From a checkpoint of a small autoregressive pixel model.
Model: 6.26M parameters, 20-pixel images, arch transformer_decoder, width 256, layers 8, norm layernorm, activation swiglu.
Data: trained on retinal OCT scans (Kermany 2017), 49215 training examples, 18.1 epochs.
Rows from block 4 of a small autoregressive pixel model, named by matrix and row number. Rows with one number belong to one neuron. Each number is 128 + 24 x the weight over its row's rms, rounded and kept within 0 to 255. All counts start at 0. Numbers have three digits each.
After each neuron's rows are labels from the 100 images, of 14976, where the neuron reaches its largest size: "top examples" is what is common among them. Only what is clearly more common there than usual is listed. The data: retinal OCT scans (Kermany 2017). In brackets: how many of the 100.
# gate: MLP gate (model.blocks.4.mlp.gate.weight, 672x256), inputs 128-255
# fc1: MLP up (model.blocks.4.mlp.fc1.weight, 672x256), inputs 128-255
# fc2: MLP down (model.blocks.4.mlp.fc2.weight, 256x672, transposed), outputs 128-255

gate.276:117117148077097148136172136110172127144108164110121111142149098168151134097165150145133132092127115114148134117143173143146145143160115154095126126137135151144134166152156126134153135137135123111114106114134148134127150093098138103116147111129142147136177133131139159129136065140142163107168144073150116107113132148102104126125125129109118097118176195130127133143141072127133134104126
fc1.276:099149146147148117100077114138150142146141141141130129135123139107133135140128113128137083131090134101101089159129086060134118148156144145117147171142099112170118108117159216127139113164127099149140111133111146106137143160109152133099098132084141135112102112142168134171135103081112156133128127106098108135101118132117147149131178115122089113091122170144144149130097205117163141122158
fc2.276:136119155115130151096153139146162107120116103132125106096153126141123125115112088155130128070126088169103093155144121141087104131128111107146135112126136111091140150131118093136096118133147150139123108110149135117159104166142105134113127123154091107122170137137145099106127121141134136143141113146124162132128101144095123147149141139071104117143121125109103154119122135143160135155122
top examples: finding: choroidal neovascularization (92)

gate.121:121107071112159159114089133156134122153166084117115140116128121102119164164126129125170151124101115140118116130131148083146143135095139117161148135132100128147114115136170157151138168130101135165118099101161141113153135119135143106179130153097110136125113147117106155112146133110127095082132142134133121131123135068162087098146143115124165111144129167156136132164137108077126119162125
fc1.121:151125118092132159155135156167140142157147130079131099137145130162141148138100101127121099140128106159148158110106169110160117133089151170115143154089111154141127129127184172103136144081128081156100109157141162111110103159152122144113080160169130107142127117126105119148146116143140119092106157126090138166150160144122094120100128120113132103140128106123138135100131128098111057142136
fc2.121:157124134136153154121098093100132135149115135139151131114088154116169092095137131142123169162132093114127131139138114151176096117113162121140088130137135139144111115141091151103129104140135140124080136127101161154137105131178162078159151118103117100142131106144122121136135115100140151093118107103150157138159078154157142119124144149110080161140130126158123147067120133136135139079108
top examples: finding: choroidal neovascularization (61); finding: diabetic macular edema (30)

gate.116:114141184114110188080131107109097093082115157134127137153115152126116147142080124117124126102154152141123145121140158112092148153115144128150112141128147143138100151091109077122178126127113110118121144120153139110102152174146113104115149163148137150156141106128149147127154156110138129111143126124145099120157117107121109082111135139125109130110092172144150098101168124179079100156156
fc1.116:127165147081101100125159166108087100131119114125115120116113119109104138144148109162107151180119080146140081087138120119142133086124132119196091114140144113117142146106169113137122124156148114103094120164129110130156140156150127143127098152084147139132129109126151109148115124167121098147121119155103153119151092115088116136120084119178113130113157104115117129122093142134140105068111
fc2.116:143112107135112126129124122082142088121119128139172132124149134131110134110118124120152094166150178139125132120122127116121095110182149101073150153119132143123110162181092164154116111102186152121149120086131135088169117126140133135157088171123158084127133137153086102080130114108097093102137102126112117088138104151086133141131105111123098123099152170146087133150161164177138115115139
top examples: finding: normal (83)

gate.553:154130152122150096091086163118107140148151127156118125153110112136105138128152113124143149152173079062147128120119178091172144111143141117139113126108140136113158061128096141059115160157124153166151115096110164094131114127094124077115123137132165117136116101090169104139128130086115130111116127180123134115128106150113102134156129105113144065134111113123114123171120155116129143142127
fc1.553:121163138100110154132121149128111099133158141112131142145142104096111121112139142146160156107095173148133131158127080176151153162124120143160131163112141140118143100101146137137128132180083095111154130103142134124065127156136146152149098145146106156134127105152124130096148150113096139151138143115152086140127136137135151128134181134153117128119120142084128092139114121144111122193127
fc2.553:117144111122129135127099141113128126153149107140137127175137150109103137147119138097119157127127178209121101161112124156116180137126125108158157160102143151117154089118102124150143151171113110119099154135116136118144048138121146085137118148139102135113152094144129137111113183098126100094105141116121136138095113101086129158143149155175130089088107134113160113129146122124137139142120
top examples: finding: choroidal neovascularization (93)

gate.251:114133119136145140121156144105076103138135091104193161140165102126128126162160150136093143096090112124185113128135115142114116101167093148138121152141114115121170167110086112120150198148097162108128123119108154061144094133118132132129094157067136159107173151105174148160132153147092133153145139166120119189136159108128126113116138116128156123084138146102155130108128166148100112113115
fc1.251:119139158154147141167132134150130095144145100149149143129151123146113145094122072139166147118140108108173096137090157141101115149130117129106183122149137110139160124138130132123152176080107070125111145145110097140146131127140122129110116077119132121128169108115143110106162146122098136087131107118159138120112123121114093100148141151184103157129096129141106128171142131086090144104128
fc2.251:141147150120114135126138134120132096120082093152148173135137167143091134109116099173121124085120088137140101164142121119116147118121156143109096137136153126131162180155135135090130137143101169140092139175073127104095139075097104144112127124115113143076151139089155121080093152181148085129135104093119133167118117116121151125133118145159102121137175116150104153145114132106108187125120
top examples: finding: normal (85)

gate.330:134191084147105130097113125119159110089142175161129157121162150089098110151096126145127113132154143158103142131134120135114148150141139105113135141103093161156131147142162133098143144137079117117086130136153139118110173102113112119096152109132124116119163098141116180134125109136131151128129105107133124133153125143146108156159113147166116178108146163096119140126090147104170095171119
fc1.330:113101161135091154129145151107139121139119131127134152163135138135117111139107120118130103162112110091102142145165107116087155114124132125146075090094113063161155111089090175117129153136165103109143161065149106120114159133145098135128124133135133171087130103118131129088120116125144124169131158149117126146142099185153150118116130110125137129175090165151108149140125130130123140175134
fc2.330:065105115157143050142161180089136137090177149150100151170139113121143134136136180151135139169107098168137124132169128103157154132122126115130094124119113147117159096133097140157120153131197099183116109106113130137102123140177145133127108103110146103137097094106161102197112153154153173109088140145134163126146167146130121124141149135126112177113052161124138118096115134114135113122119
top examples: finding: diabetic macular edema (30)

gate.350:180112121134093132132108138132142120180115159108136116133151155171111160141107109130133157088120115162129160116156147095172096144121141118106130164141134140134141153121117132093136166106104126128173147113087078131126109137091150150097124122126108138166077122114108150155147139122104096096150117117153106113174114093113159075165148132128100169129146149104156102146157135099092114114119
fc1.350:098147124155150143077139081141126095108145101153115149151104173080112066139134138113121088125156135138127153162102101159130124144113138142097135126137115106144129142095121116132121118111113131127108129093155132109115155059145080143154144132107135115090133100146099134118125097118131146166122149128099147130130144171144134120155137102169097149112128160138104110085109112149096161202110
fc2.350:129109142132112115170160130163103129167123173151163165102157127123157113064077082137144152095163085141105130126109153139126103076119128120104144112127125113124096139117126126108148128138125135158185161171177114069126134125121147133124175140142127120137180096141092141100092100088088112162093119103143137073085101132177138139162148113138157126156166095111144113098141078152146114161130
top examples: finding: choroidal neovascularization (98)

gate.207:113113144117131123131116170145133118186123150191113147113132139112165107088147090123142127094149139126179135129122154120148082124142136082144152100115126077140194154113089106120149158086103136176114158158097136069155135157116102126115109124119129116155115124128103133127136111115127083174156142072154159132115126091145110099147160148169104152125124135149137135147132132098170164114135
fc1.207:165159138152119136100124139126140165106124115138198138099151120119102096123162120116129146131172103126127142138094137152149133112117102086088171151145173135128151193094135100130151173134126105135138164119094106117130129144156063152174166113145118140128110133095161154123160087108112139093118111133127135098174096091087123128107141121128136140137131116151143136132186142128109151064110
fc2.207:098133081089115098105155111167147166145177113115125131107131164099109093124093099101135123108146155121119145154146133147174116175147152116141170115125139121080120141152100144091107101115074139165133118143107133115087111134132057158056114139125128126129168152134131101121113118145095130125149149086116167099134126124148116125132106170113126115161121116124141103138105127114099156116121
top examples: finding: normal (87)

gate.216:124113127115148107108182158111086144127089142090138121091112169146098128179111106115109095080113095140135144105146148135094126108131126142097087114120133112161128169106134158152149119131136131146123136114109153135118115151139141158159137169119104141064108108143108094123119127151092113089108132136118178116141104113127123127111111162125095139127106164071164104125107144118138146145128
fc1.216:140145127160142132111102132114159112102162146146131112146111124096150102063086105141174101181085173114118143128135154132151149124138144104126093127134124121121116125173153128092119125150113150114145135111116146134088128103090100139121114107105136134167162130100150146136100147140149100146109135076167097159109144166107124108130132103142192139138160138123084129148118097118106078109132
fc2.216:124135131155193133112139147133157123070169100146124147155185108159137143125123154123083132160143124150179135147112118110126091137125135122146131087140112124134150112130183116121117134094128148158125143140117148135089136134117160156141140143119152095131101133145107125146111130096087158150120144146126123126132138113125171140125161142153182123110148161171087118156110125093107140091131
top examples: finding: normal (82)

gate.434:146172075076149128134112128145120157139197117118146132132127125133103147145103100122138123096119102107129144094099140124138129143122112123113127105137133122128138139138109111139132132138145112157170139188161095118095080142100182146163146144136150125108121120144131122149126115093124112152124150153116121097154080114102141108132147153145161109109123117121143154110125116120157142083128
fc1.434:095146129140142106108150139100075161163073106106136119122146147138105119139122105126161100136111081138122117134151146111153105153146100087160140119127108141152137112100123143162115105102117126102138179152086161126148106137135154100106134158088134144121120164143102149129116069120098139147158155112108123152165133100102144131147128129093105121159147104101105125111160150145147135108147
fc2.434:132114134063084103107132127116126151088164105101095137120111091155111101155135182167129110176112135093152173139133126136130107165110155105120148103164132103135084135111105083132104132137101081140132123124126125125119158129129145122100104121147138109170145077103116138117079126134104141150157133107081159135121181087110168151116150125134169152101145124096146100146170104127128114091128
top examples: finding: choroidal neovascularization (88)

gate.153:137136135126178084130154098096104147129120120108099120130153145148142076142125131143153101152154108145139130125116176157114185072142105107147096081144162155156172160109111157097095097143105108125093085086130146099125131106145086087154169143112120156098083146170124063122130101154150105149163121124140138158107125146093133121098151123107078088199127128116141080108101138093170125135139
fc1.153:154098148127187134113120126104083154128104118109129111118130139163128150143112104134126153108148106153133148104121169116140156076109130126087110123109166141162161149165170144131159127131122144145126116128090168134120079089144127096170151143057173136127113122151153118103141137115095082128184155134124119155171147108114115123071117115137059094132163133186140119124142116139184125160142
fc2.153:133128142109113102124141116129148124098070128146152132109141173166113162095164129137164084115100107065131125128152124080096159099164134155096137111140131125115122126139137166121122126152130162129114127137123120106112156131132131153112104110132149144129154137126199107121136096146121121141152125169130121129122137103121090106091113165122154143164115144142158136095171187185163108137123
top examples: finding: choroidal neovascularization (87)

gate.446:148109087109121147110154124124099151130103163169124154086127144153155125126187117115138144119156093140118146135107124158100148120123123084106141159117116148119108143120115134116138166097110141133093158128114108119147147159148150095075098145136149120160141128134127099133146116105114069150150156101133160056174110140119115111134160158119149122134107120133165128110147117109129129114156
fc1.446:164107138136094107159119109100132158107086122148126131127139127148127093108146154090128091118158142130152159117119076175116174118128117179096133127150084137118137164126115148150151096149137119105141152137122131142180113149140154136154092114156096135116160106132133097123138096143124129160153129152150127166134132149105135150152140112138096085163142105102136117119112142097150137166146
fc2.446:109118132104116139151099073118111123160089122152125074118117150151158109120154110140111157150186128138135110137123118098149103149136078178129185127121107159147141123163102113126149101094108172081122126173132100128121123166113090112115139193108133126127153123145075163135108122084157138157145131120145148151139143146133140144122125128071146117119135121140143090170112156147126117148139
top examples: finding: choroidal neovascularization (59)

gate.659:185113112098090076136138116157128138186108112130093161127144135093145149108099174141142118089114110111144168125129124116090165132142151098144171134159123137143141134113128147113133119120112093141064146141126119121125119138175133141134120145143141125094091141087111139127146108118093116099092151135142189130127153128116115116104161106129156097179108125134120136104121121108126135127150
fc1.659:126142130118050101125111121130138106189144104080126146096098106111135110143104122127165149129097125121091139138156121095161123151137150157128166116106142115118124105159113127141128167131108082115134134114144154171121160114099147124124114109143140153150121154119112119116138076104149134125114138135135133109157094119125116119084136118121140116145122106099165089118119159083082119111126
fc2.659:154089111140174106149135090153133076155156156137114138121134131140121108101127112148143115073124129125105117127094101166126128135141126153083140160117118100130172089110113132118106123120076125118140115135113156134152152131183169117114151102123091114153117115137137112136093118133113129156113114144112155154130071137083091126150128123100134122122108147130165134129163123111120099119137
top examples: finding: choroidal neovascularization (71)

gate.493:151101133145137138141115115145104140094139137119133136147116116111148144079104139143138127129134135103150140117112140138142115091145109152100148121103140102137098124123145096129124097107124135112148130116112127127123143126144082126147137158108152105054108123153095123134164160103135160111091149123109095186126088169118116187140124140103122073161143095145172085108123126116147164131140
fc1.493:127145095126130121140130165188142118077065116078121154116101145116155143141127171182087133101131120144071111145151118164085124154102127149144112120110127135100138091124165082114120168168155166117121092158140148134135136121121110094125111158137113158121133118122106106150123135148140146084165135117147123140122131149176078134105120135104159142113097121100140143124175132170075104113125
fc2.493:140102161088144142130118125103090143122151119149135132123170132123102180131096158108132127104140170151140147125117148174116142133127121129102132095096145143093090149129099134122092107088128121140119127111091118146136111152145112141122135138154141102119142151148147116100132146140143171139109149146119110158113093177070150185106126132146147150153098140147141086115131134140177150165156
top examples: finding: normal (80)

gate.388:099118117107122143093169144104130110120093137093138133134184089109123122125117116105125128163118161115140142140149109143136123152150109171136138101158109144112114083120140126120146141107084142146098060132094114075132140104124151100155156136112175105136158125126157169133163148141063161129141153112116134134127116143133147117100117130171148101123164101122108122174140115117095092153102
fc1.388:166118123115117136148211112145120133147102201106082147128081150139121144126081109151115131132116105139142144144144122130122127127148131144141105138120116125133130114105141083134129131111097182157163134151133128111125104135128110122121126096113127110117160107157153134113133141125098077147113122131089151149154142184131108109093121160152069114157120136087083121134178116164125122143134
fc2.388:123133160108128132157144111141112195128087102173160128112145147128102105130127107131124111096099130137064135159146168131159100159128135153134122152149102071095104105101159114136126142130118118154121128119096186137157165099101144152112117127141121143173116129190105151182126212118098162080093129125129123151113124120137130123137122137124100129107139120125173113119091100118097170113165
top examples: finding: normal (80)

gate.620:099156117119132191110144132187124103133116096146145076157104127123099132149156102132115176128135116118100147175130115131123180128137090097103130128139149120115126138137085166149157148151092138168109118104107120140170114097115125132097115120107159087136168174114151138107117151119097140120122115097128120156101162146113111114135130121150115132117141146143060114136132162111098178117139
fc1.620:183086135117095062114131105124127104109134137075111161077159152123106160114158144078126141145121174138130109135146127121120123154164121112145109145143095174150115189119112132144145144141165119158155150138108131145133108136124163158141164094147106139142124072106128157128123106122117102120131142116135131118088134141154121146083139112107085132165162143102151138125110127112107104160150
fc2.620:097145133087140144150114115168126128119146107129104145136136135138162168113154129118112109143110136141106163180126127129171118141136127092126094104135129107085143103098119084093154142114137191157148113165120156128109163142142148156113120119112164177144148149149077103174148131125116155116135149168117090111120141119143151149088151110118118071142147110120168161140111117165096173148139
top examples: finding: choroidal neovascularization (62)

gate.488:122121191106137131097121148140110093130139124108157111142106137107138140107109111102093117121088075164089135145117140116192115147109168109121143111098144101131128082093167133106116117120130124107099136182158132097185159137108153144112153111133126153115137120159127105141100136143106097154150161106111121105094112113156143109156114150093145086118080117106096112111120161136178126125161
fc1.488:147126121083151111132109140156115151151129168110157140102145095131136126158142117139104129119138123133118129139090129136100150116090114130148127156174139094183119080152127118123114127142102110129140171131154116125105151113171136115125126117180156122112098112162171110116121132138135151102128113111113155149123117118137110113144154145134124125135109167126110082083131146138130144126126
fc2.488:147115105174124165152134097148121176119089165090170111120138097105105095104097099117146144138140122105167133080144175145103147176178133130094095105145146103108187117078095066136154153142097134103159106116137141106097110164152099115128123123103123117156121147130139113102112135120118166178153170149125159156162114152105159154138131089178133119214165151122162155144126106129117102144147
top examples: finding: normal (84)

gate.77:126113155121111161140131145127133138121168087125120123131146139085163139109081083129143120119142082141152141130094136161124117164134127123108155115121147144129128129156167123150140139131121065161165121144140160107104100124122092070142161100096127086140096141170161128149171151105096130134130112157119127151132125111120107124124109135117136094129144151150128120097105098075135167131115
fc1.77:118169142097124110156115169109162154118136121134157160109123120101134089150110137119094100130109087145130155115174120131146128110153129139149126130118112108118116123141137127123141118160149154160116118166202125157090110088085156145110091107104137142091163117111153089083139145127149101081138163145127123064130169138162129134107144192146127137139086175123126152144179102140110144120132
fc2.77:183103120114122142139110142179153120122173128138105112125139135136099150127118114145143122108144120146121169140136088114146123125094112107089118146106153130112118168121118129130132114139123091115151121062124136119154108129125140096136113137130115080181120138142118127114136147131094149138126160134144129133084110156106106147115155140088156152152155159135119125108102116121182163148124
top examples: finding: choroidal neovascularization (92)

gate.274:178144139112116136126118104170109110168166138134156136154122131130126135105122115131100105146131142146107154133172118161117120169111111139141102148132081106120156113094155112118149105167117137134131091135173101107182176130078137109129115121122129126126156123142128126144114113105138099147145127101126126083104169181097144101110130141061155126105108090109155187127150147118140088111180
fc1.274:123135122138110138126108118162147128159146160147110093170129105119132164095145151090143171137086137106155112136068137147143118147109154122136137167162146139118132155133118128115133113071164086166151086115137123117122133103123108080097118144152165129141128094159139147147131125141148147120136127121118110133133101098091106126157124136133127131115148172149110197108091098094168157140142
fc2.274:130126118097118198148141144166107147167110163130162100103107099116154108112140144138113134137101113173113130084139148140158130158119116117130123137099129138104163126120106138184101139152136124088121132073106099115132111111107130123100135161120129133148160106148151122077106143157134136112119108139112139118082095151123118101135128101146118154112136104134144101174089164137177135178121
top examples: finding: normal (82)

gate.386:133131112133081070116145132130149181111170092100186125177124149128130137167140110062179142140135149103130139147130165181126138173115113126114147128129132119089132113122096106132114126135131101104065198153146105124159084117122119113142127161122129104112146144110113148135113113117142148130109124143150115108154108139125124145138112118135096081123108094130119125098169134158133147147123
fc1.386:179152154120134099113120088099145140137191147157134125101118135111164128110101081133126097114090113129136161105137114105105117121132159111130171143089143105151145149113121162101117095122122156113136134147195148163140103138120134115104149097121161120109124154175113132148079158171123101130139112108117092143108116118075110126158163112132086164149144104113185104174143139133132100105091
fc2.386:134170136066117124124145131134132112118101136122160151118180127121122052089079125161120106094165120193094118112138140103084126154144154073178121135125104093108151099109103137136158106113136114135161109175118152116100131082111107135135118150147119138143141137129122133138133144147134139103109127118133137141120082142175108162142136124123160135117115120142107122144106160115110144109110
top examples: finding: normal (86)

gate.627:120122150109096124142146126146117091136098129074097145154133107103118124128129115130118143147121097128114165141126135111179105130091123069088106095112154085156180127139142108130140155125156161158071120140073192147152111094139113121141117109184108135092099172118150120129106126125143136149113111126140153101111117104161117122158123156105131103094136095114144124124097131146127151076096
fc1.627:166105135123124109137146144104088104120118139103125121105075095157115111131087083131152104083119143143132129079147076082118125169128141127166135170126122101106149154134103158103113088162130187093168148145143175098125141115124142142116141143120106144127123128114117128175154154148117137131111108116131119105132138105170137178123122107148120152144139193103164085131118132209171179177136
fc2.627:138135097138153121120142132145120117117152120118191086149131108133125106150121130139124101129152127140089120138151129131111142143088152146164125121124143152165120108156089122108171118122148111170152114144139150133139174162114086163119165098094132149143140147144096111115138128144115095113110121109159141142128129118110094207109085131113123147096113129140121117144115102179173125149128
top examples: finding: normal (83)

gate.166:150112109103147150160097107154095116147106170130094090113088119104102127152144146124152136144113132163117162132154123117143145134126122095151117138156146142150122150092103105129136143167137124126175117101135113094105137117114126161095110155178094074096140102119134109139108114161096100089119118094125109174135165150088103109142111169140150119128128112133139139137146104147123110164136
fc1.166:114137159131097116181126138107136160123110123169116155116114136132113129133139125148121137129129093127134119130106126154151070130150201139118120112103163121133116112122123093107164097113140164111144093144175088109125101148095117116103149143093125145143125096126163139148127127154122151088097110147125108103150113087104102123141149135119124098169135085122148114147120153125135151141143
fc2.166:145130131112110104196164114101140151137091113127138093114101128129120114114135173105161097109136149144136123121101150133098172124129134121139108117126169085123119173108133126178155126105146105114138122189113107105041141092099106116156109140093125105105183117116106118143164142140160150103114158150118120163188118132120083134152111134123102132136136118099077146107133168134141131139124
top examples: finding: normal (78)

gate.594:123152168135178116111124083114149120117150111154119134130130169143158143139173159123160098128145122125112095093174143117163167088139131183109135121115099155156118160116108130106123123128159084143141138137093140153134127107131102107133164164134107098120103129140145177152108107115134122115137142080128094108136109130118154126052142108210118098120135093036115135137130125127115115142106
fc1.594:122105124159141108134110159147155172099105096098133084124115126112095144171126130139125155124136119100111164116166107081120152134093153136159098120120165097080135145142181165149117149092149087113112139114142127105130133075126131168136148106149129162116162155154056138172123140102122148121116125113167159120116132109111099113160132156123120109132155127158157158085177117134122134110166
fc2.594:147143103138117112144136126115150120133129129153107099059138120149103106122132129121112121155093104139141132098146103141158104141162172127150089134143145144166143139138175149157134136107135107144116153172138147078098166138121092146105135130117117110105091147146108133118096123124093178083129159119127110136148104118148107153123123167091126172118120114171119086065158114102114137200119
top examples: finding: choroidal neovascularization (59)

gate.487:161147140125119169085062152117106123189122125152127125153120153126104176122117136114160100109144150146124156157128141119120101124134092135133118142104131077163115156136134118139148113100128132119109115128135124098167150174105131131131136106144157105104147147148103130131141145104149103133146146155123101117175139120100131178141143135148121099116127134170137123163171134117152150149131
fc1.487:119097085131162147120091145136073114156130145127138085127110121130104144181128121160149119118150144129136129117118103078138136133145121178107138113136100172154128142143169131168150131110091161102134134136138167130140111151150084155160116148132106123133117154163132143098171141137147094132148150097081125141175104146106138150141103159106128101116112151111165105114147118186077130131129
fc2.487:132151123157110125128151126112146128145065115168130114113095119107131125098145147134138115099156135103109097170118098134147140118114143110151117099130125116149101153133133158153098172164151120127112103121139074123144157083117091126180150130073117152131117163104108149137099122130101077137099144151156112131167113140186115151178095131092120113130107094107125121123119137144130150109127
top examples: finding: normal (94)

gate.420:128085154136110119128135115142144134136144121112135128124149133113181174129119087073168131105127100139132123104157100144121125103100100112115149121158153166150165191089170193126161102155136139098112119150117163127192113134142121093108123165143098090107168135152187133106148118136084136116096138135116113102105150108102128118128151108143100125134163111126142132133106165117105169128121
fc1.420:124123134151093092164086112113110111092133115135142091117128122109146140107133135143122119110115147109158158147120116136123143164104126115154135140138076105135147153159070103112133128142094140139110108156160155114118155135148125140112158106127161160125118145089127113111134149122110128108080105078139158129142165174152177108160121120093103142140078128089140109154119129147108111155101
fc2.420:081130127132118116165128148145114119127171089108118099148141134141112174165133091105069119122112157170165128132142163118111125124099098123128155129102137130134139137151160140148147093096116147095129163134177119112107134170127107155142148143108103131106109141152072093147160138152158129158136118111154123112135169137148102126131138129111128165093058137077125132157127162136122124166123
top examples: finding: choroidal neovascularization (96)

gate.651:113109130093120093176140169130127110146121125169106138116140101128143108153102149157162170133129149112113118156136120113069134102119132138137116128117134169145132120124161108129129165139120161169200119145071139142099107144119131147138159140134114175140162135101085183101132120113088118117125093139098094159079106144133118129141116140153140112107154125122167107102158155081144171159119
fc1.651:079126108107131159132120152111152105095142121133108195129099139132132133109124124118139072140097100124150128128173114159064148119170152107139147104123129164123096134136135152088123145106144131147150094118120145132127093122139157102105112126147149138133131114119101117120097148119146089123126151096072166158104099104110186108085161150139121128139099108107183156098109139118145142117144
fc2.651:103144144177146121168170118168122108117138152150136177134155137120145099053128128141136122144103123090126157128112078147157133169087149184116135146100100126164132112144165095122096125156128117112161118154098119162124160120146151139143139122122118103101117109139145131165092160108128120128153156109146137144156106111117179154081143120182110164161122136133148144160137115136119136086146
top examples: finding: diabetic macular edema (53)

gate.479:150125145118141142118140123131127112138110148114131122099146174145153161163093104084107096128096131124181120109090161124120172085126122137129114139160138130076179124141119100107121161140148144138119148107129085144136152117138108132145108081159169098067130097095152107119132125152110120120139141164134122131111163099123120109087156165171146131151104135139170110109128146108136124176135
fc1.479:130107125105171117131145140115120152131146117083119121127136137202127170137137122119124115122131136121144139117086128143126132120111124141159127151148131120153131092176101166161153094159098123135082150157161125082123133108161126106130103137163110092111104141135159128070121137105160133122147127156099141168132183110155106142154117099120097141114138150128117063114193130102134128126123
fc2.479:158082168150140122139138118081125120110121128135134097130148135140167135116134090115110132131121137093163128148101138122094136149123123154107112135157110171131158123125084148099154165149095108091075095108113146126126112128127086143096120094139153163149141142123163134152122097161133132149137097166088122106121121122092101142131103148122110117110070093118176111099134109134156133115104
top examples: finding: choroidal neovascularization (75)

gate.556:093133139119152110118155146114154132121172114103130103150133128067098133108138197108177120116138120112111136147089106129092149089110124135139117136159172141118161094115120120122128109153117126063128127145102130123078170122166146168114141098144109110153116152131118128143131120160115141114123159167116120157145196100084143137129134118137138157112175105124105117162134131091137158122132
fc1.556:136132147081111143116138122125100130162142093140130111143109104092126158124119078123109128117091122104107098093162084116141135129114132080155135133107152110139093112121143111145125177121116138123090163114149142084117144141146133072136082129083126133136135096117127136130127127096118145090107132123138125111147155101078128140087182081205103151151146157111122156105105165116132141137112
fc2.556:143147111143111111155144158087094114120153126089133166118133118124118149115135118162167130153112152106148102127126082159124115122124107132113125107154157132139107112134147090123103163132079117131184087107128142103132147098126122119114121126120130137141143140130170173093153111088117134124121137114123130156113149132089135144065180137156145143114134162117130133117126141113155145153098
top examples: finding: choroidal neovascularization (77)

gate.0:098153116140165137100121124106134091147157103139119160136137129102138155161139150154136138111126100151138164183151105134115138120132122153151109104109135075100143133136124135098112142160123120094143094132139128146141150124169125109099152136130134144077161123129134140101145101137126137111162106129101145092135100145151142130131123121111131112129123154094098156126145130105132128126100
fc1.0:170105152153110149120094116151154122137124133140146086141134110132128131108145147124142121120124121090136111124142139120152141123111134074110159124103147141126123148155104151091130118130179149134097103139107093121139118140110111134194139112118149143138066118170137095169109110135108171114074118139101122165100142139074136114103147114105133202113096141172171094101102131090180145138172
fc2.0:144140079167098150093141125142107128120141083128117124116101095098157132116151099081172145132117116112128124137126113157119134144145148144122134090090141130117112120148149110099124116114095112090144172160155117150093143070100094146118155142149131132129163127108151153120156115115119107120149122149161120101100099131145083106149143126155075104120108121117166131152144107131135162153092
top examples: finding: normal (81)

gate.119:173101088131200156094144131095099148100143134068155122110111148097111154153122102152143109130118121144124140145116147131121073079123088120144124132132124141118126121120106127129144154120129178150150113104141179140122142122160141132125076116113137168100183121173143171107163153111117140123125092133191130130136115131133101112134138119093093143096154132143073141133100143150074101182134
fc1.119:143106112137147098113120107139098139088111143173087162111138117136106119138108093101157135116132087154082161172157115128138155109130171115124122145127158138105090101103167131124121129152132175170075140142173110107102075141153126141158093146123083127164120107163137100125145177106105123114088133147086105160151112098157153130131133123106178151121105134128174124126121103150134092143113
fc2.119:074111152132116115113145148186165165133140132087132100156163148107099115184106125104095087076141154109126125136113152133129147137102116087116157130116163128128083119086144135151143141152138137155139128130162087111118092167120142072068122149144127099135138079084122126162141127066082145128137111136085121120128121134115084139123127134127156148135110140087106106129124133104111089128183
top examples: finding: choroidal neovascularization (75)